Weights of a small masked image model: batches of 64.
Rows from block 2 of a small masked image model, named by matrix and row number. Rows with one number belong to one neuron. Each number is 128 + 32 x the weight over its row's rms, rounded and kept within 0 to 255. All counts start at 0.
After each neuron's rows are labels from the 100 images, of 14976, where the neuron reaches its highest value: "patch colour" is the nearest of a few named colours to the mean colour under the peak. Only what is clearly more common there than usual is listed. The data: regions of photos with short descriptions (Visual Genome).
# fc1: MLP up (model.blocks.2.mlp.fc1.weight, 1024x512), inputs 342-511
# fc2: MLP down (model.blocks.2.mlp.fc2.weight, 512x1024, transposed), outputs 342-511

fc1.35 [125 132 166 119 130 154 114  68 150 124 163 158 104 136 175 127 130  62 130 113 162  88 115 103 143  57  81 149  83 117 140 123 129 152 148 101 129 113  81 113 159 154 172  99 188 156 120 221 122 145 153 163 131  92 108 119  74 152 155 132  89 143 123 125 118  73 112  62 126 103 110 131 149 146 142  95 102 125 130 182 157 214 150 160 225  94 198 167  86 108  66 182 131 129  93 109 104  90  71  82 139  89 144 136 147 137 115  70  90 133 126 143 106 161 113  89  98 120 134  81 129 116 142 121 150 168  95  79 140 154 112 124 124 105 194 152  94 135 114 104 157 125 103 121 121 123  97 126 130 100 122 137 144  72 134 129  35 124 147 139  99  90 147 158 126 135 140 117  81 123]
fc2.35 [128 133 144  97 109  97 172 102 147 120 180 168 161 142 108 104  97 157 106 159 133  95 141 193 114 181 109 115 127 119 166 190  96 123 133 148  74 141 183 172 111 131 158 180 182 132 120 143 143  98 155 104 125 129 156 103  96 126 157 135 112 136  92 123 117 220 155 186 170 141 125 149  72 116 110 136  45 119 155 157 167 147 124 153  46 166 139 205 145 194 166 166  96 182  93 195 109  87 146 142 105 176 127 110  88  96  88 140  96 113 141 124 112 122 158 149 105 152 106 175 141  99 190 170 144  78 118 103 117 183 155 113 108 177 181  72 154 171 129 150 231 128  99 108 135 124 125 108 143 129 125 132 121 171 167 159  67 117  86 125 176 132 176 122  98 103  92  66 136 129]
patch colour: white

fc1.381 [117 113 124  95 139 137  81 158 134 101 130 118 140  90 146  82 117 127  97  87 147 109 151  72 150 157 145 141 114 120 164  96 173 112 139 101 150 122 158  19 123 116 102 212 101 147 135 101 108 169 116  82 205 142 124 120 154 186 137 110 189 158  89 161 156 130 121 169 168 120 123 119  70 102  95 162  98 112  44  77 104 142 171  86 161 139  16 122 147  84 158 109 101 165 129 124 105 146 132 157 147 182 110  88 121 116  95 155 155 134 109 132 151 123 179  58  99 164 134 147  78  99 143  89 142  70  88 142  89 127 129 115 125 119  64 155 173  70  87 102 161 164 122 168 153 160 123 102 151 115 128 144 158 142 114 112 153 167 108 170 102  71 115 132 102  85  84 152  98 110]
fc2.381 [109  76 132 189 120 140 149 116 138  87 155 124 163 134  95 169 114 108 167 176 126  83 140 149 123 117 125  94 105 163 130 132  66 154 126 197 112  88  76 211 124 135 104  56 117 137 162  88 120 141 106 165 133  82 151 147 146 123  91 176  93 154 105 139 104 179 158 108 108 106 130  95 166  96 139 157 193 149 104 135 148 183 116 180  51  90 182 197  70 139  88 110 189 111 162 130 110 136 129 132  95 175 152 104 153  54 120 144 170 141 129 106 132 123 127 127 153 135  95 135 104 146 134 121 148 198 127 138 142 130 117 156 134 177 134  98 133 133 232 154 116  95  98 173 123 135 101 121 129 118 130 117  80 129 135 149 138  98 174 119 151 146 118 135 161 155  75 131 128 164]
patch colour: black

fc1.643 [131  96 151 171 126  87  68 158 146 125 143 148 219 156 128 145 156 139  81 108 152 167  94 116  88 144  97 129 147  96 170 193 133 147  97 168 160 102 115 150 130 122 184 121 181  93  88 166 141 196 174 169 149 145  89 122 130 167 170 169 157 119 161 166 147 156 175 161 113 109 100 165 149 100 187 136 201 166 201 124 101  96 110 165  78 160  90  97 132 139  58 103 165 143 138 203  98 157 120 111  79 177 153 121 134 189 121 139  76 191 136 148 195 105 118  81 181 117 137 147 195 123 135 137 172 161  89  97 143 134 138 145  95 122 138 102 143  96 109 153  98 122 176 148 158  76 141 132 169 156  46 160 111  94 169 170 147 117 179 146 109 103 109 146 119 113 138 187 172 147]
fc2.643 [125 142 101 148 176 157 149 144 129  98 126 109 128 158  98  74 106  55  38 166 182  97 123 123  51 118 112 132 109 159 150 152  83 149 146 153 156 138 146 147  36 133 100  56 216 127 113 202 131 100 126  67 121  99 150 138 120  87 140  99 174 147 119 163 150  97 126 147 142  75 115 114 134 121 173 120 105 101  58  83  91 130 122 120  87 117  95  88  97 182  93  78 128 110 131 138 126 130 100 151 124 159 161 149 101 203 115 193 126 122 129 110  78 106 129 171 113  79 130 121 122  95  97 110 111 132  60  81 109 172  99 128 124  15  71 168 150  76 133 157 149 136 155 102  92 153  73 119 112 147 136  95 137 130  85 126 117 123 167 164 125 122 149 121 144 136 132 146 119 104]
patch colour: black

fc1.616 [101 114 113  50 152 133 133 132 132 128 148  98  52  98 146  92 120  61  58 151  56 161 142 155  97 138 136 162 108 146 113  91 119 144 109 166  98  79 158  10 144 116 121 153 140 102  68  25 127 143 178 119 182 150 162 145  80 149 150  90  85 146 162 105 118  82 120 123 178  75 120 163 135 145  85 144 103  90 173 125  84  94 132 130  58  92 215 103 110 147 141 164 114 141 186 176  97 168 141 149 111 136 139 119 135 130 145 108 164 133 136 111 108  69 149  71  50 130 146 124 110  73 134 136 125 118 106 155 112 156 137 124 137 145 135 116  91 110 125 152 161 176 156 193 134 143  96 156 118 192 129  94 171 138 123 143 121 107  94 141 118  59 132 131 105 114 149 109 133 107]
fc2.616 [101 171 111 143 140 117 150 198 165 156 130 142 185 139 111 196 112 130 127 171 114 143 126 157 155 141 132  84 122 224 117 135 140 165 132 161  87 158  97 196  67 135 131  77 126 165 150 201 146 114 114  90 106 133  96  69 139 121 143 122 127 150 120 120 168 148 161 144 103 191  98 107 152 208 167 113 192 131 120 160 124 151 131 166 123 114 117 147 141  65 165  96 131 156 120 142 138 155  91 152  66 138 150 129 135 105 131 132 141 155 147 122 130 147 124 118 145 131 147  94  96 123 139 104 164  93 137 120 180 153 113 137 169 143 132 157 193 112 177 164 112 132 132 106 147 145 124 125  88 147 141 131 130 168 136 109 154 144 126 148 126  86 180 122 102 102 130 186 131 147]
patch colour: black

fc1.668 [186 120 143 132 151 110 118  97 107  87 158 164 119 126 143 139 132 167  70 147 133 162 107 162  78 135 132 150 156 144 129 180 101 117 116 169 147  96 111 110  97  87 170 106 163  72 108 159 187 119 128 169 101 182  96 136 143 160 130 199 181  97 131 127 131  72 158 112  79 104 111 125 141 137 133 114 155 134 203 110 127 124 153 155 138 138  92 109 127 124  53 142 142 135  96 154 153 173 144 132  72 169 137 104 167 101 106 124  78 164 125 157 203 104 109 108 141 107 128 127 164  97  95 143 176 130 140 129 166 107 189 143 101 129  87  66  84  78  77 160  92 123 149 180 134 108 177 151 200 145 101 126 107  76 132 150 230 132 206 157 127  83 105 157 135 114 110 145 201 138]
fc2.668 [123 190 134 175 191 124 112 141 109  96 139 117 159 170 132 133 116  90  66 126 166 102 170 168 108 102 149 122 114 144 118 170  61 174 144 158 162 145 119 139  75 118 137  92 173 129 167 184 118 125 183  67 111 122 165  93 122 139 151 115  88 150 116 171 151  97 120 149 190 111 106  49  84 119 165 113 112 124 106 142 101 148  77 149  90 140 138 162 143 165  63  89 114 109 144 129 165 130  73 143 121 177 144 133 140 163 121 180 136 109 128 127 145 142 177 138  58  66 132  75 167 113 124 128 137 109  94 127 129 177 121 167 122  59 117 140 169  86 128 122 147 151 143  74 133 123  73 119  90 121 145  74 152 126 135 136 138 129 157 146 117 146 152 145 138 119 157 201 143 116]
patch colour: black

fc1.621 [155 126 128 144 167 119 144 101 181 144 123 130 137 124 125  64  86 104 176  71 157 116 142 178 151 174  89 142 121 128 153 181 186 110 132 171 144 139 106 103 132 128 111 130 118 134 106 137 126 141 150 109 107 159 133 147 101  95 116 130 198 125  97 118 125  81 123 103 120  81 104 124 120 137 151 149 130 147 193 159 135  97  90 182 176 125 255 158  79  45 144 133 126 127 161 116 119 154 227 102 148 152 139  90 134  51 188 136 111 142  63 172  93 154 134 103 138 111 130 165 165 127 145 139  88  93 152 117 116  75 117  71 144 105 123 137 104 128 165  90 141 146 142 159 110 127 112 167 114  96 100 115 137 169 138 120 178 110 233 134 113 132 148 149  67  99 127 126 139 148]
fc2.621 [133 174 139 154 105 175 131  96  79 149 150 190 126 155 112 113 120 138 136 110 154  82 129  91  82 155 146 134 136  77 109 108  71 131 128 142 130 137 176 124 150 178 168 171 197 120 143 170 159 111 167 160  97 137 171 126 144 109 130 108  75 125 102 113 132 128 105 178  96 126 136 103  94 101 136 121 199 125 141 153  94 149 126 145 154 156  97 155 161 130 143 155 134 125  56 113 112  99 132 134 123 135 141 117 116 177 105 102 117 126 106 129 124 123 126  88  35 137  84  99 159 127 156 133 103 116  87  89 151  99 206 108 138 142 118 109 132 143 168 156 116 106  77  84 115  62 148  82 102 143 124 158 146 167 118  87  44 158  80 166 161 152 130 123 146 148  54 150 165 125]
patch colour: white

fc1.523 [121 118  90  88 114 106 161 149 130 140  80 112  25 128 128 108 152  92 150 125 112 105 157 175 255  95 110 158  98 128 158 112 145 109 131 111  89 139 123   0 150 153 147 153 141  85  77 155 106 130 159 140 150  92 156 165 110 155 142  91 104 126 102 130 164  87 129 130 138 133 129 123  80 129 120 102 136 111 139 109 111 174 130 159 139  92 120  86 141 148 214 122 142 130 104  82  90 123 172 130 181 170 114 123 127 162 147 119 171  99 149 143 131 150 122 128 203 128 131  70 148 140  96 150 161 105  82 180 138 136 106 123 104 127 136 132 115 126 150  89 151 151  98 155 143 113 126 113  92  92 139 141 110 147 114 118  57 136 128 139  76 110 136 143  79 128 133 159 100 151]
fc2.523 [138 123 140 103 126 130 136  89 170 146 177 115 221 126 120  81 113 144 119 127 134  95 114 113  71 165 131 129 131  90 140 145  74 106 137 174 111 143 156 255 146 124 154  92 134 172 148  94 106 124 134 126 131 121 158 146  93 132 137 115  54 135  62 163 128 109 135 130 196 133 115 107 116  79 133 127 130 107 119 193 123 137 104 194  21 133 168 255  98 163 121 138 144 125  59 123 135 103 123 133 131 123 114 135 142  49 137 142 136 100 129 119 137 102 142 130 129 110 140 176 139 133 144 130 124 128 140 150 101 142 132 107 115 157 159  78 118 121 139 145 185  75 135  77 153 114 109 137 141  65 107 132 109 126 117 113 147 104 113 147 122 102 144 139 150 135 159 159 127 162]
patch colour: white

fc1.765 [108  99 104 130 164 172 118 143  96 167 138 107 120 128 121 135 119 109  91 123 126 100  54 122  42 109 121  82 131 138 100 199 126 123 147 135 156 148  75 175  81 124 137 124  77 130 134 106 100 153 113 158  93 142 159  97 116 147  81 160  44 123  65 126 154 130 122 129  97 198 160 238 143 109  96 122 144 162 106 112  78  69 188 133 132 159 125 174 120 106 124  97 124 146 147 115 134  99 120 147 133 147 117 161 128 227 137 106 113 125 153 130 148 112 114 171  38 156  86  99 142 158 123 141 130 118 109 143 153  79 133 160 161  87 111 114 123 143  63 131 105 172 113 118 185  81 154  96 151  91 141 139 168 152 205 160 228 126 213 133 117 167 154 131 141 195 109 141 128 130]
fc2.765 [127  49 157 150 126 161 104 150 143 159 128  93  91 109 117 128 122  95  74 119  82 121 110 155 155 138 119 147 133 116 109 116 107 110 136  72 175 123  65 131 164 122 167 162 189  86 160  98 121 122 137 108 137 130 105 115 172 104 133 146 118  93 127 118 135 139 131 123  63 170 125 152 152 120 137 121 166 123  99  92 170 119 113 147 175 132  95  68 178  86 179 158 101 163 122 103 133 119 105 154  89 155 168 120 135 121  98 132 156  83 108 125  93 162 110  81 155  91 113  61 167 156 135 126 155 111 133  55 200 185 139 151 135 113 149 104 184 133  68 142  74 174 175 168 133 133 163 129 142 160 144 115 147 105 115  93  83 156  94 132 138 157 117 134 119  98 182 180 149 157]
patch colour: black

fc1.237 [101 199 162 152 150 124  96 170 160 141  97 119 140 137 137 144 161  56 136 171 155  92  73 166  99  96 162 126 103 208  99  73 197 173 161 135 203 155 134 230 129 100 125 139 101 127 175 168 177 109 110 140  50 110 169 151 149 109 101 127 109 158 154 110 147 129 129 102  89 124 148  69  94 106 156 174 187 130 134 163 181  96 143 105 181 159 109 149 141  82  71 158  92 121 156 148  95 119 174 132 186 133 115 145 119 161 122 140 126  87 133 118  83 163 116 187  92 151 170 152 112 143 104 187 142 145 140 141  97 115 193 121  74 157 169 137  70  64 122 124 135 160 126 124 146 193 141  80 187 186 172 128 116 107 122 136 162  79 149 141 142 146 165 126 126 133 136 134 149 123]
fc2.237 [150 133 149 123 157  82  56 152 144 141  93 119 104 108 103 104 138 143 154 135 114 139 121 100 122 150 126 117 102  86 119 135  73  84 114  81  84 147  83  99 151 122 134 175 120 123  92  62 107 106 130 149 122 144 140 104  91 145 112 152 161 146 130 131 123  98 112 120 104 139 122 170  99 152  93 188 153 180 116 123 154 108 146 155 184 140 121  30 119 163 195  89 131  85 135 137 144 118 109 186 134  69 139 124 160 140 129 103 157 191 152 139 106 190 168 140 100  83 158 152 129  96 100 122 197 104 128 119 118  92 115 179 136  67 126 122  93 109 168 131 113 143 163 161 130 147 122 155 111  83 140 152 113 130 119 158 100 153 145 120 138  94 183 159  97 136 127 125 169 104]
patch colour: black

fc1.216 [107 165  98 142 111 118 126 130  98 124 159 146 155 125 152 138 146 108  99 174 138  60 131 170  71 109 117 141 132 126  79 140 173 132 147 139 158 129 209 220 143 132  97 149  86 113 161 162 130 146 146 163  87 122 125 125 137 119 107 140 139 189 227 160 148 131 150 186  78 139 151 216 159  88 153 151 108 156 170 159 118 105  74 155 174 155  85 105 170 190 122  62 121 140 125 121 142 115 106 108 140 140 127 114 151 168 103 131 168 125 117 166 123 114 176  59  25 126 145 114 126 101 136 124 114 143  80 139 129 104 174 135 217  35 115 100 144  92 159 125 167  78 159 187 134 148 133 141 161 198  73 170 184 123 158 128 204  84 168  81 138 199 166 145 145 147 144 139  76 130]
fc2.216 [162 154 115 151 144  95 120 152 118 163 119 123 121 140 156 119 140 181 147 193 187 134 159 129 125 137 123 162  95 141 154  58 134 103  99 130 137 147  82  79 153 154 135 107 150 134 152  49 150 116 128 147 161 125  95 121 117 144 171 126 104 127 146 118 139 161 126  55 136 152 122  91 148 102 114 104  94 125 114 201 169 165 194 109 138 135 173 177 146 110 190 136 138  68 184 105 129 135 103 113 108 130 162 147 139 117 134 103  97  86 130 137 144 149  85 172 116 104 164  76 118 162 139 165 160  77 139 137  76 123  98 152 173 217 155 136 164 141 127 106  84 126 152  78  92 126 156 139 171 115 154 137 124 140 156 155 127 146 175 123 139 116 120 125 129  88 180 106 140 152]
patch colour: black

fc1.412 [112 132 103 119 178 130 118 126 141 135 144 126 102 131 123  82 116 176 185  95 140  91 181 179 145 108 133 127  93 154 137  68 148 119  84 152 130 112 140  92 135 129 155 107  85  92 114 185 161 117  86 173 116 115 141 126 128 147 132 151  62 139 155  71 126 106 140 151  77 147 118 186 113 101 135 104  82  99 155 164  86 172 121 144  79 152 200 158 110 129 106 175 141 142 115 126 144 182  74 109 137  89 108 164 124 131 123  77 129 141 128 180 146 135 137 102 135 139  97  91 107 149 116 150 148 129  91 122 135  72 120 128 122 195 206 116 159 160 133 103 169 161 150 200 141 151  98 111 150 175 103 117 156 150  71 111  18  99 105 130 163 109 120 116 137 137 126 132 117 174]
fc2.412 [161 152 153 141 133 180 112  95 188 119 145  82 118 140 169 151 128 133 126 168 127 107 177 138  87 139 137 104 165 161  73  77 142 105 162  94 150 142 169 134  58 159 151 158 132 134 146 154 116 133 116  95 126 158 111 151  85 130 111 113  75 140  99 196  84 153 107 125 116 114 110 102 102 195 106 108 123 148 123 159 206 131  78 150 146 138 101 152 179 149 209  98 133 173 107 135 142 126  67 118 128 138 163  99  91 106 107 134 137  86 140 149 121  92 150 141 118 133 137 116 106  82 143 182 130  91 107 127 103 127 177  78 126 154 110 117 127 116  91 182 194  96 141  21  99 125  64 114 129 193 131 124  92 159 116 135 162 140 174 109 130 174 141  89  51 111 136 127 146 118]
patch colour: white

fc1.579 [116 129 127  90  90 128  90 108 111 129 154 135 174 146 149  87 113 101  66 149 115  85 155  89 188  77 173  49  88  99 104 159 153 142 164 142 103 119 122  98 198 133 135  94 130 150 137 100 167 142 175 163 125 138 154 174 180 129 118  90  72 139 194 105 138 138  98 137 149 169  70  49 181 135 136 117 116 138 159 119 118 105 121 132 179 135  90 149 111 133 147 150 118 169 159 137 148 155  98  78  71 158 119  66 124 110 134  75 137 110  88 136  70 116 191 159 169 172 161 116 129 141  78  93 133 143 146 103 170 120 131  74 115 119 104 150 110  88 123 197 130 145 150 177 169 129  98 129 101  91 134 104 165 182  88 134 177 102 108  65 120 152 121 145  81 109  88 167 141 114]
fc2.579 [154  88  86 135  85 132 111 151 167 101 118  82  99 147  69  82 116  77  99 125 100  88 123 103 144  99 116 118 198 112 131 203 103 123 120 158 149 166 145 118 124 134  77 138 123 100  96 149 107 167 125 143  68 142  71 115 140 136 109 184 149 143 151  86 100  70 151 180 107  33 116 175 118  91  91 173 145 123 147 154 159  93 113 128 147 114  92 104 122 104 141 120  96 136 195 111 102 123  98 127  90 126 170 125  99 141 138  82 159 207 114 103  80 139 120 142 146 120 128 121 101 156 129  71 141 111 110  91 124  70 144 127 108 118  97 158  74 116 170 149 107 157 195 137 159 142 177 129 161 140 123 130 114 110 129 117  77 104 145 113 105  64 173 128 153  93 204 128  97 126]
patch colour: white

fc1.691 [131  73 158 104 175 171 120 116 121 127 147 176 134 138 159  95 119 128  67 135 209  94  90 129  98 181 106 171 129 145 136 117 133 164 139 155 134  99 136 113 104 108 121 140 175  87 130 221 139  84  90 145  99 104  84 130 121 129  78 100 105 148  65 168 107 146 148 141 132 167 105 121  47 128 118 102 142 115 116 115 120  87  92 103 124 133 162  93 160 119 109 173 124 103 150 163 193  94 122 147 130 148 156 115 129 212 133 152 119 110 112 167 118 118 106 156  73 145 156 137 141 134 102 157 112 148 126 127 145 102 131 158 108 112 146  68 196 149 101 194  50  96 126 146 103 120 164 175 192 133 122 160 124  92 179  98 182  97 177 122 172 155 127 121 124 123 130 100 142 167]
fc2.691 [150 137 131 123 148 152 168 165 144  87 102 163 120 101 170 182 144 129 122 174 178 182 162 111 185  95 145 166 176 116 131  39 104  85 132 185 121 129 119   0 151 126 105 142 164 143 150  47 111  93 134 163 141 133 160 150 121 125 121 193 153 102 183 132 139 127 133  84 145 155 137 167 128  81  93 125  72 158 162  87 165 117 159 105 158  91 115  90 137 118 102 137 108 157 198 121 162 143  88 104 146 113 104 110  63  93 131 119 156 108 121 132 139 116 143  93 143 163 136  77 126 169  75 146  89 156 180 120  95 159 162 150 127 170 164 177 125 177  82 143  87 116 104 167 100  86 128 138  79 114 144 111 150 115 101 100 106  95 125  93  81 160 183 125 146 143 185 107 124 141]
patch colour: black

fc1.505 [138 194 124 171 145 108 126 135 106 137 159 133 128 117 126  88 132 151 101 124  84 168 124 140 144 117 140  77 132 164 117 151 148 164  82 134 109 135 139 107 135  97 160  61 121 166 120 157 145 151 150 150 206 104 100 114 141  92 122 176 150  96 154 134 130 154 177 119  92  98  96 182 102  63 131 107 160 148 118  91 139 102 207 201 134 114 152 103 213  73  92  65 108 108 152 115 140 106 123 132 162 137 145  89 155  67 166 111  80 230 114 104 134 148 167 156 142 118 153  76 198 151 132 111 135 186 154 139 129 135 142 139 121 123 147 143 133  79  99 185 211  87 154 129 177 115 142 128 111  71 139 127 123 101  93 107 105 171 151  80 106  38 164 178 117 133 144 136 152 121]
fc2.505 [119 187 111 119  98 146 121 100  67 133 128 114 121 156 143  51 108  43  24 115 104 147 135  93 132 139 122 145  78  84 103 151 135 167 131 151 123 111 178 116 142 105 153 141 123  94 107 178 114 165 116 137 117 138 133 167 167 126 132 107 132 132 160 204 147 178 110  97  71 129 136 128 146 117  92 118 152 101 108  51 123 149 128  68 229 137  83  54 164 154  97 176 169 123 162 143 108 121 112 139 171 113 121 119 143  71 110 117 106 144 130 135 140 137 144 125 139 147 148 152  97 121 104 129 126  96  93 141 176 139 127  89 143  89 151 138 132 108  87 198 170 146 140 171 118 119  45 108 138 171 100 131 139 138 144 143  52 130 109 128 139  86 140 147 111 135  80 102 150 157]
patch colour: white

fc1.115 [150 134 147 106 162 123 134  86 100 132 129 116 142 148 113 154 107 119  56 144  90 141 159 136 111 113 125 135  94 136 116 127 176 108 103 106 101 152 161 167 133 124 117 170 152 102 147 115 187 156 205 214 208 130  83 138 120 133 174 174 128 179 129 154 144 146 132  97 115  95 124 172 122 104  92 126 109 187 205 182 165  91 146 185 154  62  31  97 164 148 135 131 130 109  77 132 198 136 102 103 160 165 120  62 121 220 117 104 122 164 153 109 160 179 130 104 125 103 147  93  98 154 162 103 119 135 106 121 123  95 140 164 128 175 192 105 155 163 154 125 160  80 152 167 162  91 131 133 196 145 135 118 111 149 188  81 138 199 163 181 164 132 120 128 101 155 163 161 120 136]
fc2.115 [124 184  89 164 140 100 148 187 147 131 144 103 104 109 141 136 112  79  88 142  83 123 134 143 175 130 133 169 140  82 125 130 153 123 143 106 141 134 112 117 141 128 152  73 132  90 122 167 143 104 112 149 145 154 110 122 140 107 157 107 153 142 130 137 161 129 140 164  22 128 103 108 145 119 160 142  96 107  26 101  91 106 131 109 172 159  59  61 144 167 109 116 133 142 182 110 137 149 152 111  90 120 154 108 104  85 103 187 134 172 131 141 120  63 135 237  35 129 172 136 155 132 134 159 102 157  73 151 134 139 128 132 132 182 143 121 116 108 131 172 153 137 124 143 134 115  98 121 108 214 124 138 118  99  86 149 141 133  95 156 135 105 154 140 128 138 162 130  95 131]
patch colour: white