config = dict(
    dataset='regions of photos with short descriptions (Visual Genome)',
    layer_scale_init=0.1,
    patch_size=[8, 8],
    conv_stem=False,
    layers=8,
    beta1=0.95,
    batch_size=64,
    epochs=23.2,
    weight_decay=0.1,
    adamw_weight_decay_other_params=0,
)
Rows from block 3 of a small masked image model, named by matrix and row number. Rows with one number belong to one neuron. Each number is 500 + 40 x the weight over its row's rms, rounded and kept within 0 to 999. All counts start at 0. Numbers have three digits each. After the name is the row's rms in percent of the matrix's.
After each neuron's rows are labels from the 100 images, of 14976, where the neuron reaches its highest value: "colour at peak" is the nearest of a few named colours to the mean colour under the peak; "place" is the part of the image that holds the peak. Only what is clearly more common there than usual is listed. The data: regions of photos with short descriptions (Visual Genome).
# fc1: MLP up (model.blocks.3.mlp.fc1.weight, 1024x512), inputs 258-343
# fc2: MLP down (model.blocks.3.mlp.fc2.weight, 512x1024, transposed), outputs 258-343

fc1.365 102:565544424473512550470489424516543474486434571521505484493437472518506529488561444475459462539508467500516543548517553505504557491519549505611498559509508518488539472551523520476473484482500429471448553479457479549393525497540460559597542511510540485602491394
fc2.365 093:522503484470501485451470463535507540528533497515517550513476512467526578491484530444551514429485500476471519476513475474468559485527452553554478520485596544500537487447481420539578524549498527511514541486470466474509512488497440468489464528505494451477511446
colour at peak: black
place: middle right

fc1.431 095:525616368567537518493478569534551430494504570540455521544400472469502484529515538554542509531464516517506511486563498474471540495493501475571432486497521487469435507529530567521466515432517463482461491496488541487511531371562499497491529505454473487510517508
fc2.431 087:513525542479491543533497481499529525553474538463454396508533498525453432502491485499454541366476495488459437444465507534535436508484457559559515542464447496533396588481514480500483560576577475485453471538554451533488541459345489465535524504476527531395498430
colour at peak: white
place: top centre

fc1.133 100:600479547379492543535503474559481537530488574519455467481496419436513480476509512551527473462456469464477465498519480473453441522486480455478474458550562546542555561492548537453455512530602484490524549540540488488479485521467484520507456413484566402538519527
fc2.133 101:533589468492565538380539506442518431536529436525506541540516512511447426565480466559465427513464430469502526514545505458507568531491454486552456505424486512509509466586472468479513420513531536413435475440480496455568536420524535530510596540500442488529478433
colour at peak: white
place: top centre

fc1.113 089:522481451497522501545494438568581546539521529473433561525540528475578504560462514407496476508590468451501568489530536476485489565479488570476604487514543443532446517478460436497504475503595459511507464486519469475493505448430517556550527465550522484585500518
fc2.113 094:520502354538464450519443460522482475455490458548551433519476531444530545536521465470492480545489547522474504516435498482503442515517517526534486595510491472515500547515498529504479531500473505496511513513531485515439523550466543539439521483483554501429510560
colour at peak: black
place: top centre

fc1.745 096:533493546503482539554520495483577496554500542496531526450544457606466465506505538471459442518477517497463504499550455524454549478485503529499507476526524484483619422435437493500463461534431534477496526472545525505484532461425403478500448477478474517610568503
fc2.745 086:496455577432453410507467550577465484574508503523528423480442521437495517452467502560518535494572551482460395511441464461456472468479616490530522454552523458557508509501511523467512504518513445495461445553479508510442507573520494472504529482492472508409511535
colour at peak: black
place: top left; top right

fc1.392 107:542538556497566602501512505553491492557512469524487535454522482530476444461528476432503509457490459484569525528426432494468504537518525484449536488459483518469455514529464460519546513537510481459434526442502612501468485468439496520544522540480504559444488547
fc2.392 101:569470486605509470475587459505474448506428457480511453517438562514535487455562463526442536532520497483534446572531524506445500493497553510394497525413520495553455488534521543497518586440458398492527502492471462508419464444512442507447481456444544461395510442
colour at peak: white
place: middle right

fc1.277 084:413514486557516456502503486520500430460475485561516496486491607519460489516495526579512505502511459521527514505464476468507593555428553535551462492452543540507606448519525434501461515459499519491465540511507517481567509446471482546564465459474556441503528498
fc2.277 087:508478489577495598524479526376478493503552535472495560499457528513474508483550516457473541512539445471493490533523518515487525529507391509489504503445540549504523499507581450523540516473476562496459483463454529492457550451545470438538465576526521467490494389
colour at peak: black
place: middle right

fc1.545 076:507563479524470500499545518432464466526479506512522563453514546437508520533527503542485489417471563551488510551518427548506616492498570534513454504508496531489702582492529514455505468552450492470503530533512490515541509451393454530510514516508598566558505559
fc2.545 084:549501532495549511393514529486504564494497461462467537508391497505509458487546484518480549529525542486557485521508495473473534502501515503450514487488520500473441491490542482503498484506481471584465475481505624486521494502529451527525401493509406468491485440
colour at peak: black
place: top right

fc1.149 095:532493436521430433501500473472485515541568531508496517408525506536482546477434511488423566493497414505504521562547531521461461532528484470502464516499500525500536566521476522465462469461491407586551490518431507511512525454490574476576506478501541462523502432
fc2.149 101:490435494526513535463473551542462497553524459484562513476491445449478437477511509512508463561548543484531479473489465481538488507493464494543552464482514403512540439516507457544565454415471553497497544538470471454541496520543517542466523503491523462540514519
colour at peak: white
place: top centre

fc1.53 093:588529514506520548525564491395512475590501488479516453500530447570454550532494534516490471504485468581460468486529446492481463478473534521510519536525559533510579492469555455513420454506490491401544503537489583500577501378433494558525520497488496500549492536
fc2.53 101:485528546491507472502538522495495476538516440490451464526421508476497482477503571566567498511519520506479468502476445514464458469504491387540521484525548469499494551509525517522490504533460452533423460486543535471518538516579598556507416518456443548515507481
colour at peak: black
place: top left

fc1.519 101:528494499468453455542525541461475537513485508512501445478479512452462470477449476508437470422496462514505477501426524516459471505484433417550466517492530513513539521534492545482483542465554479502537489472517532532535484536469461548577498514466525511531509588
fc2.519 124:467454496470410534455535463560506478482501571520475486534521515461581528536518467529556486481449483492469558525530482515504595499462574515549505466513457468509536552461563453503520597496547538542499529542441506577486513552484532448508488477468464531469500538
colour at peak: black
place: top centre

fc1.629 086:500538502551398496480471507431532423512545497459600546388459524500483516504494467427558495519516503516482510475498488497463564443526581485428507441541482534512500467521473506482434529467497529494458519443535531502573496358564494523510546543523499504370437504
fc2.629 097:481475488469537468540508490520559573512458597492483433496529543525486521465468525603559499495513533492472543516534493504499444468477534479561506479486494457498533577496496563488497402454432417436516466482493522501561489443439477491503539494497499554477488501
colour at peak: white
place: top left

fc1.289 077:516493451431518460460384483469484460489444502556461519466504502521482484470532509434500515483472502491503486502544503485488450549517494493534506516495562473462546425516496541515453474469494527558521591527488516527452452510445441511490593542492495526456514499
fc2.289 081:476474527439470481430585517475473507496532421498490527478490445504483501529475479474508575495509496459470512502443550499590498550461442518503522428507507502520512484549547458545543498520486511346505493466501489504462543477487455530505447464514460505544565532
colour at peak: white
place: top centre